Rows from block 11 of the encoder, named by matrix and row number. Rows with one number belong to one attention dimension. Each number is 128 + 32 x the weight over its row's rms, rounded and kept within 0 to 255. All counts start at 0. Numbers have three digits each. After the name is the row's rms in percent of the matrix's.
# q: attention query, key and value (stacked) (encoder.blocks.11.attn.qkv.weight, 384x160, the q third), inputs 108-159
# k: attention query, key and value (stacked) (encoder.blocks.11.attn.qkv.weight, 384x160, the k third), inputs 108-159
q.11 081:068157154143103116092156173093122138124083156148098150105191133097139135139125153077118118102108183146192134110081185153162069121157135130083139132079127146
q.12 082:096188102105137126127158110108123100112079075166102175187138132086111132097188138131150141131152165133144137133147120141107132150149085160054126119172159121
q.13 080:157115108164111100124155198120133147159172156129060158084126165143206107161135116125139102128085134133131147153089150157129210124138116127172123101149173155
q.14 083:200167159153135128127138167095187146155121097135086049123090148079081133123099134122094141134132126076122111088133086124127089135142106179116143138163154093
q.15 094:124075085164169102082125209156137180149101090091112075107181113128106128185082146117080153116138121159143079149174123114141151123122111092120132119103133076
q.16 091:129099157121097076099083095156166158154157190097102131119112187098115196148072148163153154155128139122127136137114165160090114130094190135125177107156123109
q.17 087:069131164166090081086155159104100146139112110170157085108129138141104099122052152112146128092141089187091147153108110145161139141089097157049153109145187132
q.18 080:121126175170095121199122079163071125091168137152141159103150131147158214098102200168107138108087111150149126184173110119089146110108096083148150125127071118
q.19 081:100170154106158094139071104107113108127111162107114173081076154080090121106069176143072105174096148143076107134114161138130094084147132158117157192110177116
q.20 073:127107122077128136198175075164129058197175173090131164132128124127079162140085031160182120107112103192114165215150092148107110178193115138120106094145145122
q.21 075:169120124120117151132122157136160141151157130125086113133080100114162101083137167160080136149147132122195107133135081110149166125113133105128151109097149165
q.22 092:192131133093104163126102122092146112093107157126089149142053154136136120116127138120092150097110184101163093119089121100187098125116152135181131105152162143
q.23 075:134159115077106109173065088156066094111142179140142110104102175159145108053102140142114118132067102129158139143126114071164097067081088132166139063117162111
q.24 098:086144120173098121135073128085121120152096158156128083127128175119042114146095175112076092142151125118154144111115068124084130074148133131142161082109128158
q.25 095:144142078186128107124099110107181171086077095150075091110068120072105133142076128086085162139207201110103076068151170101172135120143119104144117140106138148
q.26 072:144189119133073077132119100126083135160182166141100109114154131182163139103134129192119105150110142171140128141094123187157183111098090081138165139143093178
q.27 087:150107112115132121130154137142085144131153142121092110185108105150131119130136087165172121153169115114119199167177142155136133101068136149159105156172131185
q.28 083:141178108134157209129174128094098132166150081113143161099142102164092163136115127129151111091125130195125181147125185163119160127088136137067082151118119155
q.29 084:142169134183153097113105137128152113097143157129149164081113117065123149151126087129116153143128035099118092098147176119119160116155122198141116109106140070
q.30 084:126178115124135158084102109147122116119104153138081093147132127094040148141127180119120146099120102141152133135116104121134127104097115136078146106133200148
q.31 091:140178114169165151117155113098146161074118113132102149169097130126119139136133139123132102080141195148126090101110129151106161110153159172152121180096183143
q.32 088:094156121169198189141092144124097142196050108083092129125130097088156152094091149109024160115165056135125102142153128119145153121083178112098141109106064141
q.33 085:119212110082106098113113060185082135085153137123164142173144164095115094140185142084162074127149131135137093111105101129130098129108143112164074170130134124
q.34 084:169099089152080151133120159134162120113123192130160128089099160149111152117128101097103109151127177088160141120065154112106094092104177097151159088170140144
q.35 077:124148140095130109110145156141128163172197132093151109097161104116196080126134124168171158140175085170109081167153112092147095140083081150219121094125114171
q.36 077:118116143153118162123124107068125076073101144177176110187121199145108122179154165139160119138169161137144174093132151124162160097092120099171132120073090148
q.37 083:112111189107084118122122193105119113099138216132100092160136094112112132093136160141178114117084090187137146165146123156208058113071113170127124158119084138
q.38 080:156133142131117122152097130162073058059106097230171129145174121134159099116216091109125102109157164094124132134168162158193130122134135131087151112069141136
q.39 084:162112187118140180116111058149104090169133220134082117168161103106094093131102140161151116077141152086165139137094108124188093058078126130144083125114179207
q.40 083:166187088094158104107165121141156148121113040137086088105147138165136156107141148161113123139157135105107145156156104125149161106144134150069081097112063113
q.41 092:186132201079129103136185149189061113082153140141190074120115107171066124128153112098134109180139137142157144173126164145115094153084096165178078130113109156
q.42 087:159136147115132144154073103148141130074120113157125081197135122128067114150071127108164137095145121078121145122014164120137078101142149129134117197201141119
q.43 091:136119103116089138156078168099171167073150111121101079140085130091123112110074151146134103134113112115135106093108112132212127085158158123146133159118091079
q.44 085:133088059190182173135116119133172151162118115157153131098134191099163147144187140141159170105097115116139096113091129111113101152127116168129146145105161137
q.45 092:163099135118124118173147104151118113107089171140102094114101155123109103178067106049080059158104114118086094172051111156119119101120134172095208114184100112
q.46 077:142168169157150109175174123109124147095132131165130134113157154120137134161141098156066153125147097084141151098121131116150110144149144162172143130119083107
q.47 074:085089106201168169158138134095141098152140106205146117130205128120133128142169136103108152128098125137102075058128122081143177147140106127178114154185136122
q.48 080:083123127127136098135189098147075127047098108126165107155119095095111192134101129102124150107095125172121136154116131132134154154107116086167091110123116150
q.49 085:157102134140158146104057145056211125099100161116089158152144085147174096148170133177090129125117154112157100038123152159127115096149152170164162150131103158
q.50 079:079185134168130130091128115147094125141126139150114117093149081158175176131112110150128104132075123162132104133108142174095122161093100149163176144160168168
q.51 078:163178151152179134167113139147216135174091151084102099116094124143106136151088158111114144121108124100205191056093108134121133128081140107091135143123108093
q.52 080:157093155155148155097072109163154131126154127163155135088168148130106152138140104105114158132112092152145131114169159135081115192157143150145104143159197114
q.53 085:161112130140127096118090103141165112150114119152138104187096130135057119108086154110077128095153106018147130126099117151142160119106182126084134136148115173
q.54 080:169143106170114122202149140089114099090102146134095118094120078160077149059156162105104119133032156134170097142129105149124158172158144144051175151201115060
q.55 079:191121052148115099140158145146195097113153170131130188146135128089116111171128152163159149090117147090142100075160121137092124137165129166109122165144111135
q.56 080:169108153181133085094140175083201163087108120081084083115109186175174110183151109116101133132141096168140138158106100118151196115166156133141163186206135108
q.57 083:118108108177192134095150137085201166080178193116137182136117098153068127121166123137163147141118178056163097048096119129110164127166070158128166113139187082
q.58 075:142115160149118089044105109117099105165125175119113143097152071181131145117195089091134105096112128084131112126082160142135115124096142119133100120150132119
q.59 076:092202078135129115158177162142087157122122099137147123159151121122110100116174163137126161097135133130132113130105099111135080177089146178154157161148158161
q.60 070:145189127158176084136102129114111097161104102136126161121129157126132126072133108134076119120059123137091150091097144141124132138112174199152137161130111151
q.61 079:137141097174080108093117110077071086154164092141150112173136146129082086107210133119097113122156106114169131111107095120140115133090093115119140183137147142
q.62 076:088144103094096144160112080106078089135176148177096148101143116182147084111128110144116064081143108155128142086172155140084160098082128136184075118145106109
q.63 085:124052205136137157155060125153130090116122187135155126142156184145114139160145163153131132174153132123129142180153135147124165147035147152079107160117073171
q.64 112:123185142160138167153124196121174122089144182162109149186099139088080165096113141117113154111129127069175203090114209104097146140171099071055153074115137088
q.65 102:083131083146151084153155022143084077097145129097140118141159174119125108095133064136137158141090091089148101145089156135087126150070107140127103103218113138
q.66 127:133115135159148138119146145083134124165091148119080142154098152120072124084122159139167101085157131160147111140170166142144148168134166145158130127143154039
q.67 099:122107075211113133129087088127141141214143096128096169151088175119133152139132123161114126133101102156092089169137135126082144159072095120121106111168139118
q.68 118:102108185108119080152094161145122172159159127095093070153168097072155110175132105125132128171105151107102117104152092118178124101168101213163125157078102137
q.69 102:183145131094069148120151123148066069104110139152115126138146103152160134119107134106199116103150112093142116098079148138130169130159186193143126075081037157
q.70 111:096160129115152122135115129119089136176154137156119133070087111118197159112131091128125117073125132142134167149192096133140132073147134107090104133133099134
q.71 105:161032085167124117140116136140137170156167069129135069132152128101141138150091127129129115117070180127110107167119098128071219118113125106130170105164137124
q.72 121:147169149146092111164133115166063157173161130135105144106125087112122127088113139137082119135144142135138170157110106128045098037066118119142154167164126122
q.73 120:108074116122140087123110161120164130113085130142125139128094197100062088143111135181140086141182086138091138100105109093142123142097120154141101071171162116
q.74 108:108112159167118155158101055124127090171109097101150082086122144149081121173145079139143089117153116127097157093088099138129090089129140185106130096146128141
q.75 115:147149129130134082101143153122229189159124121086118095100041140142152127140153106170140145074117139152197121112135153089178129179181115127138107125153155169
q.76 114:094083098131099166084153067154170153118151060125142130092120140156160148154128116117110118182129129152086110143153105150062130110128134123118165128175030152
q.77 107:149118101126122107094094124153199130155161155121146118053111085107130156155151187167103124111141148130056125176123113172136168108123119139052133174120127096
q.78 106:057097216153088090122132167093143120116126163109081106126146178128132119123121145135096124083123103093157136160128111089096168139096122113146119120103138142
q.79 105:089142184190170119125133156098139163122130118127103187140106084127142050136165148143072106055109154179079149169120149076137168137102097124122154109141130106
q.80 100:105086164112154224176121146084137129086135132152144150157136122146141130146094152071088121168103159087184106119119155153133197117126156138136160115105121118
q.81 104:103158138153141112093106160116134129137162091157127137093139141126132130141141167178129096086192093194084115097133174111139201169093117123165134086069159138
q.82 116:116110090174116105123130069191123084150093105092128149054135133122121139190159124140105093130120105166102156092079130122145146166098086138116159113170107147
q.83 108:102130135148126174148137166148063113099151152138155120135102092177185153150083144113145173141162127140145168157070106069082159123123139138134079165160100154
q.84 100:175175154148153143139131139122148054075140127113142142149099146202128096075112103137102144121073116152117104139196114160060105078075121091135156134150159126
q.85 108:117096145176129092136139133074162172149115119150167189108141152099134139062121159112159113108098094151116125121137129118114149132144128109080158084170156102
q.86 115:097087121098124117125150127127215129079156157179120083083143149174118131055121103102093095113124133126203173094140167122134137104171144138137105096139146146
q.87 114:111099112128129130154107160054112128147111177063140144124079138068139145173108146228152083121112122152159129149187131097169127161153162146134119109157188116
q.88 113:091124072130106105119127108157117138143152060093192106128124162123120052114106104144095116109092084129184088082114176130142155143125080072154128061164098148
q.89 116:136158118098147090138125169035129179075147188150126133153124099133117110116174124100172120154170152106114069177164054109144150122136148145156160111085095173
q.90 109:122166131128121107115149123172120150164119178157150199164139081107124145153181153156149153170133072098111134138137155120051130114063085143121110113068092158
q.91 151:079136119134077120129099115151089099073073121129102077212138177141104100158178085177189111133140074148113136085126109124125076142102094160175104090115140159
q.92 103:201102172129149079153116118158142083205142090099084122079095137108129142090142086123087154121156141138126090121087130152135136091143136096058146191147104109
q.93 102:132138188105174101141207093136099151126181097138112102080139104164151161121081082135145129130081138128115124128097091129152092080148180109142119152108195107
q.94 123:130139102166165162109154095083124171142095130094146144118134100103115084082088147121137134130155120183119086142112164133113115162087104074163107151108176079
q.95 100:159137157098071165140170135148114120099185141123120112102113106126110152138132151158142145115143126120119140092179097134160117107116233117137176123099115165
q.96 104:165186149122113165119151123155089129117181139179124100088155103120148121097142152064131174072099159132121096115027131137178106119093100155126120132138162126
q.97 106:180123155123190113172135109097161125087140122128142158108103086076140157108076158082118083126185209129079082138154166156159143063124161095133204144112151123
q.98 113:146132087108115119115068114160141111165117097133078140162141104139152166205184161144120085156145160156107117158125115150158085134100109155154136158109164109
q.99 101:095184152141134105098144166103140175174173149124135182131065145204144086149138161112086112158122110089088172164099126125146143131084135095090093166076110172
q.100 119:117166118163140113105140178081145111142154158086117154042114126090076095142096125107148145078094113135159163156157167142145126141168107064120101096112136091
q.101 115:147133132129146087138166094155126138098142107151082102133155152110167101177137137129145139121058126157104052131142137159123018138082076135157102107185105110
q.102 124:215127139131116169094191118137194132088101125093119086169122135094061088056074158136131150115147124167188091071119158143150131150196146128164107116093146101
q.103 099:123124117098153161168162138154116208122099068139098122155161139120125094127167138130108104100094133132086148140085085131144123173096159227117119074135149164
q.104 113:164156165102119133116075173159113150165116153153094085125083104137104182147141143098085112160183122080116122119118123094106140107089136131080113141134094181
q.105 108:133168095152121088123112189137159147165124156157123165165109114101076118190109171149071139122215099148161145147070154125125114161143093082087138091155105128
q.106 134:176172183090097139146152130178111149146149135131123067164185086120126140093185094116103123134124125104124064129146100125141105107172115206112126155098096200
q.107 115:165162125112131099151095070146095130139155048166121139099137160141161170147156135111148121154126132118102151141143126140112114100109123210114156140122140148
q.108 139:174142073136121129120156140099202221152118134099112169157106136089113141128122149161144065123180098137149106105095147083183113194125109124107089077122145083
q.109 127:117076054139158150143182139112106138150139221123141126073136094099166084095090171111110109100105147136167104163151127150113167126154158103115125177118181110
q.110 100:135076127148175082191112125065138116137189111117140113070067140179136136087096121143124093085113138176175132135179175120131187122117121151090189160075169093
q.111 115:114101149122155175101133150091088070118125133133130161081187147127103102114109089161152154099058136131141085117192141204115125076149143143156150137163141090
q.112 115:140129160138136090136121125098137167112085151110121113107117118140119129145133089199168141118089101189125119072172128171218147149148151155188114090169192125
q.113 111:121149122067123176143082108165133110090114206094136150163189109097127123096087113171103206174144111083115099165102149115093079138148107172143172136186181096
q.114 117:121183104198163114148189072175132132210164113177114137062107087157160178162157116109090156130154182153071125189070151135107191114107098144098113139133108173
q.115 128:091131126163150123162142205099230147130144141138079106142075124107081143110092209110134080083127137153145131130140163102145146147124155128105134111087170096
q.116 118:125165138121158105089131131095159126130146108134104171088053110070129097162105161133112061072135142121145110153103143087179146194165124109091166119080122106
q.117 121:099070153098159138158163151107146102076134147133161112129099161164161110103137147093137180114122120126138157119159165175109149135141130110172173135118049131
q.118 129:154105093115116115103132161060179191115127125182138164081095116102116124051112139105076119126150144125103066140119143087124126143124188130111131138111080149
q.119 099:074094114111158113149158146079088083156125095121109209165167127084126150135082142143132125166167137079123105138139055105158119180115102125172079128107127083
q.120 100:087083156109133190131159168097110156067122185123086074145181179055118096109088128178180069153136126108139101105140149117137145160122164200132122137095158116
q.121 098:160088143095147134126163096102144161111173163142144082062169098153126117077107133091148166138065154134154064123050142165128104075229115104117134180107176075
q.122 104:151082107084174131158060098141087137054159115118134159117142133109093113095148043130143187099095174137138125075144057170103152102139147144109120155178116135
q.123 134:148068087167105168121099096161063148128137088152162141101161092199175147107149118132111140124113123100098122099100104150058125068145150135125154186163088146
q.124 101:118210125038096069123074134211156159082095115174154080139189167118087137161107124117134099133098159069096120100099091130180089072117111137120115101164128105
q.125 149:112059103116102187157084111156071108134171131103171134155165096163126120141106089114178139160109128098114170134104072167122128085154117209154143147172129160
q.126 109:174132202120145100147121119171125155193158099103186113134058120122170162146134131139068134135154135103134190123124111086154160109084141179103137167119093164
q.127 139:108111095111137092149147191134156129125146132113179119123117135123156144086082180098155078078129127171165115143169172139138103101217104124118091093104209084
k.11 074:154090104125166160121158125112093115140083169137092088125102161160110102169093177072089148129142122141116064156089115138140105118183076135164131110170083114
k.12 082:119124106091124178050146108099105131176111143095115182133142110055113110152130131111103155143104165140102130143125159123097094150119106120116169149156090091
k.13 084:183084112154171079102139126135091159166070170129098150164110161103158167110143087107113136118161140108084218158144147117134111124118105105100120116050123107
k.14 082:158181121139100150148126183151148164114130106069095165196146166071114117110088147184077166151084177158136140130158105145182165113142143115191141147126149138
k.15 098:175116136084166158100151101151157081097107126105133061107160095129096118176073141100139157104111146134140105122118093150169135144168132162073107097150135039
k.16 099:155153101150091092140085209132148107154160188083182147122124122154085111111140121183111177119145084132156169108116147159121154160117135135114133118158164169
k.17 088:173123130147124135140094149141113057118163146106125173152127107130113137139121128133118096091122165101167094047140144175106147140092129095139066115086116129
k.18 085:153119123109114141152102100131165160146102116176142069028114100130161116129128128187081147158125090186204138146100148088134158105147104158141112133081060121
k.19 091:068124155121115180147095121106122157163142191161118169135132165153105097098142098156135112150195136170084147175101140142112083200090083150170110215119153072
k.20 081:134142128184167168100086131087159132156126130094100136102223109092115181127095063192150146118125088138114202166141143116110134088135071131086141159188120145
k.21 072:150126093156120132139123136167095144143118137171188187126123095081170108196130124128119100143138101089134125114098144132151142103132154130107212141162131138
k.22 086:136095074075127205117101123134135107135145084150118160090086110119075139115043107093128095130136154144098102154103036065185116125096131129159096117103160158
k.23 082:088151139123100079129134127143169164189120054139095114105107115090134143121148126127152104116130093112099132174137088126100196102068071110125145186162121170
k.24 086:091089109138100195096075172157130153128152142129152179153069118094102099109075157156137098054120171101123174125115089150114118157124118135084142129079117160
k.25 097:149126103133114184138064187141198133106108129152095089124109155107172102109091124120047105146148194141130069099073162129124158121101149139166155148147137104
k.26 087:141094129120129164111094086085101119081127163122082101182151157214191121108127172126129104130149109110110121140115084143126095140148140108164098120082146132
k.27 085:083092125062080133152112061121093152158158139124102076128190127153145176095200153132112102124163119142143159145156097103134134064110120096154101115134111186
k.28 090:097069155046129126130147095071151129133138156171133165138120128122083140134156101094194135152131134146183099152147112132145128117142137130127120112139082170
k.29 085:152147103118167207110108083096173154186097073144123115109202135094167145099153111127111124092161138209077130144163185088094126087152060142119112174096150080
k.30 083:143083092137069166090104194152157096156159157069101133169145118120110095144081125103110120119086169078085133104171127072089126176143137104166141092134107123
k.31 090:120109122118117168083105144083182102143152114100092149171098158149143149128079126151107115140146171077148152060113120123145118109118138105135219106165099116
k.32 089:143147098184109131166071123099128106138108112174089158117164150137112167124095166125109114067149088052177131134105142125117090161110123084127114090130166170
k.33 091:129183113137131155151150144144085141145164168166157117172104073134124142121154167149157114153158109150074226142144123110141120130138162115097195107148090127
k.34 093:126127119156086201109059129140137108049128193088134110103094135140090119131095060103093131159097078121096128130122171135157116134195115118123080103152146106
k.35 080:143188124127107121204170144161054146061151163121145117055088118138181135148127170145124181129163127159129092089101108140166117134131174123169082071151167137
k.36 083:128102190170182157091132123148126117139094076116061168173171096173169108074172157117096129141129148111128126177114162144124155077101120125104164116132077156
k.37 088:192114138112099080178158121114145115143169131117092107121135068091112133170169171154140192124116137153109118137193075071081088136116096112152142158148121141
k.38 086:067127099068152115089150117169103120169144113065075070154153123170099119123146101148140117117157108140126191109106116114133146090114140167118130158118121128
k.39 094:069106141114105078062147156107105138181148184143123208151147135064110115141134117119155121117059048130075155127115126098099091139126163128128154127173123212
k.40 092:181107128091167182100156128115136174114144136149130089167146083136123105172077108178142148146144202129122119133176129117092109102127127179112155132102105136
k.41 087:164173170093142060180149125142093142159183121201136107088169112154200125168205121096181127085124082172163140142120103118099125100140157156123100144177059152
k.42 095:096136145114121054133125161159223133060118175127092156178182140171144141124120061102117168186115091141120126128142127089165126110143113129161137084109166146
k.43 097:112082119176109140107116131114208078160156123095086103177124116113131088155079118131118125101079095057133167102109107085142131162148179146128149148108114175
k.44 082:223093087157108142073086073135140116146090100135062111133114115122132111164136147105139148079107133166092149075101190092127159109153095118121096137091110085
k.45 089:160126108168106171126170176175086110093094126166157114163190102055121153134129097047101109207153096102121089160118102111093092134109130072129088136074148146
k.46 088:186107107109080161123121169114150196102134105141121140160193146088187123140157136151121123085096134150156157144145144143110134113128138147134165125151148088
k.47 075:206102114104139102019169140130124171158091130127147152165125104076109096150133109127131107066193169157136148094161103130122162136140185157070144081101149107
k.48 077:136145190132102076187146137108156076186105116072137127128111061151100105110174155088131174090156165090107142144127139129142103176169124128189105128106127097
k.49 088:068066131155109113082133076136154071102119133146087140089154164173132152139114122132091144168074144099133114101093156136105129138082131126152131116092087173
k.50 082:178117157111113089103185115084147119157062076117112072116118123180113117158190144141154114091179102170098188145106136114139145067107142154223101179064149134
k.51 076:122051159161171143150131134085121109163084120124143177097151103079076092130063098094110131101136113177153129128125120115154117110166130109098159131120144164
k.52 090:176116146163127094137105177105123136112100140056139117176117137123056117102054107145115160110112138177147153178133153205127147153151140152091117160097147091
k.53 080:167090136157182086113132171123137111144114115145175155215141159133130147115171112142110112143167131125104177094163140105192185152120129093169093092127186159
k.54 088:104060156100160071134199123136125117111109126105123131103111154136141086127120162076076065152136059100113131097146136179166092137133116178113123119156105083
k.55 076:188102113111122146109123108126168113161151125148106135159156076089156098117056125105017146102099148135091132070184091109121080127103090159118159134152131086
k.56 087:148110146143161186136111058108121130151087162170166132200148143094135088094125177100123100154169140144050123191158142121119150125098116070152154148121124098
k.57 089:133103120150115089128090132108161138079112121092115122063133153129109176111157158051142101169136147168143130146094148083155126103142119122064110137085150105
k.58 084:155164147037139097137139161130085203110141134091154106107061139152128163111151099103135144108068102143074112146133040141110120193161153140119063188107153099
k.59 082:139136074111126165094136141135139095098115123133180111135085116164184102156091175098151116124134134074139129124054217122166154130062112135143081145114126161
k.60 080:101137130130161094131140070102145158059120123127153140127146151098147045124082174107088124148140148110151156193111203177161179135135118137171188099140147121
k.61 085:053124128145106125164142078154078121100133085182158148148057084095115152171134152084110126143114123091080104090113206187158204161096092134163122070152099165
k.62 075:117096102128187081131106145099107118145169135164116112095076098136148147136116151166143097102132193159159151170123076114073129146073184135105090124064121233
k.63 082:129129184101132040117102128152079122095157128145112195079115150117155141122146090166139142132145120123165110143143138064104155142100099111128108125092152161
k.64 122:106123099122156153108071114153138109096087156148125125123149174151112114157085089099118097067153146167180072145089096178198076134114136100176168086098106109
k.65 086:108132071131168096047167147147116138095079080093119109121142120110098130150131097117112102092094101120114073137131148200110139178150115057167151104086152169
k.66 124:183110089173187104066159103110149112154158138124120189035066141120107037105152146143140099149158165142103125142102121171136125149121150083112137094094168179
k.67 093:109170119152177086110131145097164091132128153153157102111148116041109134100120126157159103082166142141173122156184148124131170188142115124165143079143194089
k.68 130:062139167125144118089091115145123181167172114114092162161098108116132168167179124140129101134153132142064137136150170072155146086107120153098092162121111098
k.69 091:112152166130105089106104132139121176146169150130114151116114054166106111078198089152139142095166138165131068088127104152114117144146164150147097148084182134
k.70 097:179127127083116078127113129082109168085142106136156133192105125126079152147104129161122174168126166095140171135124096105130182139141150116047154136105107153
k.71 102:077123126077150111119102157125175157109173156184098169123114137074077138156113138091118098097125199070094120094153136123095090155137149164058112134175148113
k.72 122:096116170062048105122108139159121147184144074109161126126119097152146170131086118104159118141097123072098082112131148113099108126167122124112155124129087178
k.73 118:102136076144100093070146143085147159125118163148075176140120166139120087120150157133175082082122133139153121102126130126150133201152132127160073091163163143
k.74 116:093124146126146133051150122068147181145123122108123109130139134119124088098179109142154084097204091177146141186160154101143122167129083089131138129133126171
k.75 119:124171088112186152101126134089167121163139140133125139114058224127103082118105152094157087098173152168151147128064161127129153101126134155108092094175128131
k.76 097:146097086080121147120087153140138114113149141176146114098199125115123125154090141129182131042106108143164135134140187114148222141146038137149114130127103095
k.77 105:151159082102111102141125165154130119135066073157140140175135184176151183128097144116133174116065137135152126111098092187153193164115154159137149165132136151
k.78 102:154158151169153129063091134124156170131149207117108162176000142155098128117178103112114138088165095162092143157117189072152118111167140126142101098083149109
k.79 107:138180107129117162107121152125208140054098093169133120157135167131107085135056120142158129104113101130113178146114126121180077129097088140092090093078110155
k.80 095:114088121143112173133121114124159090171167083113111100090086141137197098108120142182147106106147161131105072082136165172125106130101140149180079148142122109
k.81 109:152181153166178153067149174149108146180100134077100133114075141121087151079109154111137166160173070127133131090072115075117173131056121146055120094108095110
k.82 118:066131120102122039159130113153095161139111083088110109116127132070160112150153098155186080165134108119107144169146077161088156120110129119140122137100092147
k.83 108:145151148113136115141206132118120117132136115067112149126067153156047154145163147161131115139092159164115122069084180114162146115123112152071100120104115150
k.84 104:133046097092148176124097093129111085092159138170193094101150102137169128163102106122064179100107131095170134159095117227156106095142115089163107116182137137
k.85 113:186122060177136166095112154118185127055161178142156078094130188185122144111092109174109112160123130065073080096132046123158148138084124159087167101132105084
k.86 116:245185103116115143083095157155170145127159152119142150140143173114150115115099179119137133148130134117096109152074111136142136120154165158121157148142151108
k.87 121:164160123159179114045114155127174108121129166130123199128092111139099121107140129138100129140166129155123113153105137113131125147151116081069088098115142108
k.88 109:143144109126174121077114176089106128130143167136170155114116139132103077102068133127102103137174126132130122145110146157095145083142184087109131189142120096
k.89 110:154132122128093151112127190136154130077112186139135139146097093156102074132112155134129156138116167099130167094068147073163090133101147142138191087147150176
k.90 113:118066126112095073069141091154137121135145070168084082123112117160181173165142083183099161141201148137149134124137138190104132133131127139132143182111116147
k.91 141:103140124171166068065163100095128169181144111113104132076088183131126051105199099147162063107167115173108125153174128112129160134119122077138117089122122182
k.92 093:115125099111071129172128171124089067140099113127108170203135125117108147083095118086165098139098082110134104161082128169148061143074121166145172153097090092
k.93 098:145115173104126116092145177064123176173146200123152138120124106128160131058116193091095168155125118167105123120122097132126172079138107125020169145142105094
k.94 115:171150128145125170115186118124141114081147137191152128105142182149092077083106168100074216127170156170060087108137098136120124120165111108114166110142161121
k.95 093:133158155114123090109101090133099159165127159126144112190143104121140199173249088174138100149151153084116094070176140106129108159159151111147098073109151141
k.96 121:110112137075104183173112138129139089071092119114121076102164108150057179153098118100081156154127156117127112105114124102148134148132143180126121169121116080
k.97 101:237096084142076165114154137081164208137148126180160102139130120127168172087084133135106186144096117117133117127048114112153097130051071104172173176122103102
k.98 109:164121171104143098123133095172083148122140093121135077173104155071148132171156106107110092159075144107122176128095084154162093116116110102074140108139082116
k.99 098:157186118071138218155122113123060144151140157111096196102182126137123067132096150109127163121087097133061154160142164072100133160057111122085107085107112121
k.100 120:116110070139138154117119153129068088125167120105212135069138142177159119069129127110043142111113142062087154162167078179132145097090099112104143147160106104
k.101 097:109084112073079043133077183150119178107141192147119134155118087114152165106149145112098132135051103094111132168144133090169122068142142138131095105092099158
k.102 125:209104087175132110126157140100166089096129108125155157109128112165150093068132163132136140136145147200125118151122107164129115154094152137134111136138181188
k.103 103:140167094150059105122158110123127149075108101122091164185170136133127135121175105186158057134107114168155160111111129081169179196171151083111106067149101176
k.104 116:120115158065108142181150211151090115097121104105111145164164080109127171209104129113140104139130126081123147150077145067203091171178076156123104140167134117
k.105 108:106157147157113112159128117151097085141062096153093164132105181139126105146080108156156124136129084110106185125128133099130123150119123092114134129118114153
k.106 115:149102140098087145101124170136137147132175161183114141120145085075144222149163166105103028137173167095140116097079161102178073116177157193093136174142131106
k.107 106:153120129118104124117092160105105163096091124164142134171176126175121186143114136157168142139107064087142098090155109066171140139113154155121076168129137118
k.108 138:152141159121128156117177112090134108105110125105092191126121183089086097091113140119140087131129118122105089116098151065131115185106126109129100090133137148
k.109 107:167119117092099101105177149132125143131088135153118100115121185156099069103106138118126197146089122136123105121110126180152063106198193150136155131068104157
k.110 106:207121093111125101143169136086173103167144097191128116114134177137092135115057127108147151117133150092169154140135113085113174066165137129107166152139130111
k.111 119:109091092124136168135134127114152073148181111118142088075131101106133117115114173150116217115156169153141098178170122191100146088132163146137109112136137155
k.112 141:092205118149169140108096163109144170136127111118113165144100145122133074086131172090133119080143130149155170111135162103104199109125150122125104117096130102
k.113 111:063119148107165069126153163153114093095104099181124111132095126104072193143174143110120138123114134124135078139177180148140133186160127138166087155140143188
k.114 136:080109096082065124147133112179100093152115067148143110125124134146125154167057157115132142140084125110137132158102129143101143129155076139142133139150117164
k.115 115:176124077176107122150173179101119071112152146166076172094120169139066103110108121125117144075133181129122083157061117093115119159094116190132132101144104078
k.116 104:176230110182120136102091124128117135136127133162074159173114128122107114156065051135113156120125162125098133185087081081050122168085154114075151096131170104
k.117 117:132120120076129155147112137139132125130120152132115092086127087143190116113117167150105151102146164173149101101127092153119147073134147139132135119153130048
k.118 144:232213122109112143087138120134133087110117154118150159168103146134097120094080113108111134102142147133112069075072119108114120163165150172143133117148146096
k.119 101:171078108094131093070103135082135119134156167123086140166114136067106131133154130171193082149116138166064122108104088148153123116093089093096126140089132122
k.120 098:138150099150151127072141109098137159079124172149116136126135145103100110093146146129098099080208070133157122109095108101154134161179146158082100140139179087
k.121 119:139109136107080138146184156122132147140122153120143101145132094134127150112129174127096170146106156124144118151102104168195095078184116120176113191176162128
k.122 111:094129091116146083150117110140129080158170133107166068135165164169115102123124101116119139163134119129176147120150096178153091123091150071119062117132144171
k.123 109:107099163090100099218146117142118093109081085143170062162151106098161180155173108160075099169064156080184090120138161169137118091183113147189115137166070119
k.124 092:143155148148151058141109081163143207168122107143090088079137120146084123124120129128108108108182165174155095119141054133104131109156128093135150147183114102
k.125 127:094072124079153107180160133130119152092153104114123073125186055109124140140175129171126137129138084141163097130189174160155120092154088130153114147107112087
k.126 124:130121138109118102163105112176100092220146040090122092173173122130153174179120091119188114156127096115123131097105164089092111110057054155141116140136146152
k.127 119:165107134135136136139132125087168136131150135146095152095104149073107115084091147101076184084130215119104081136126134121124134074125150087090177181111157097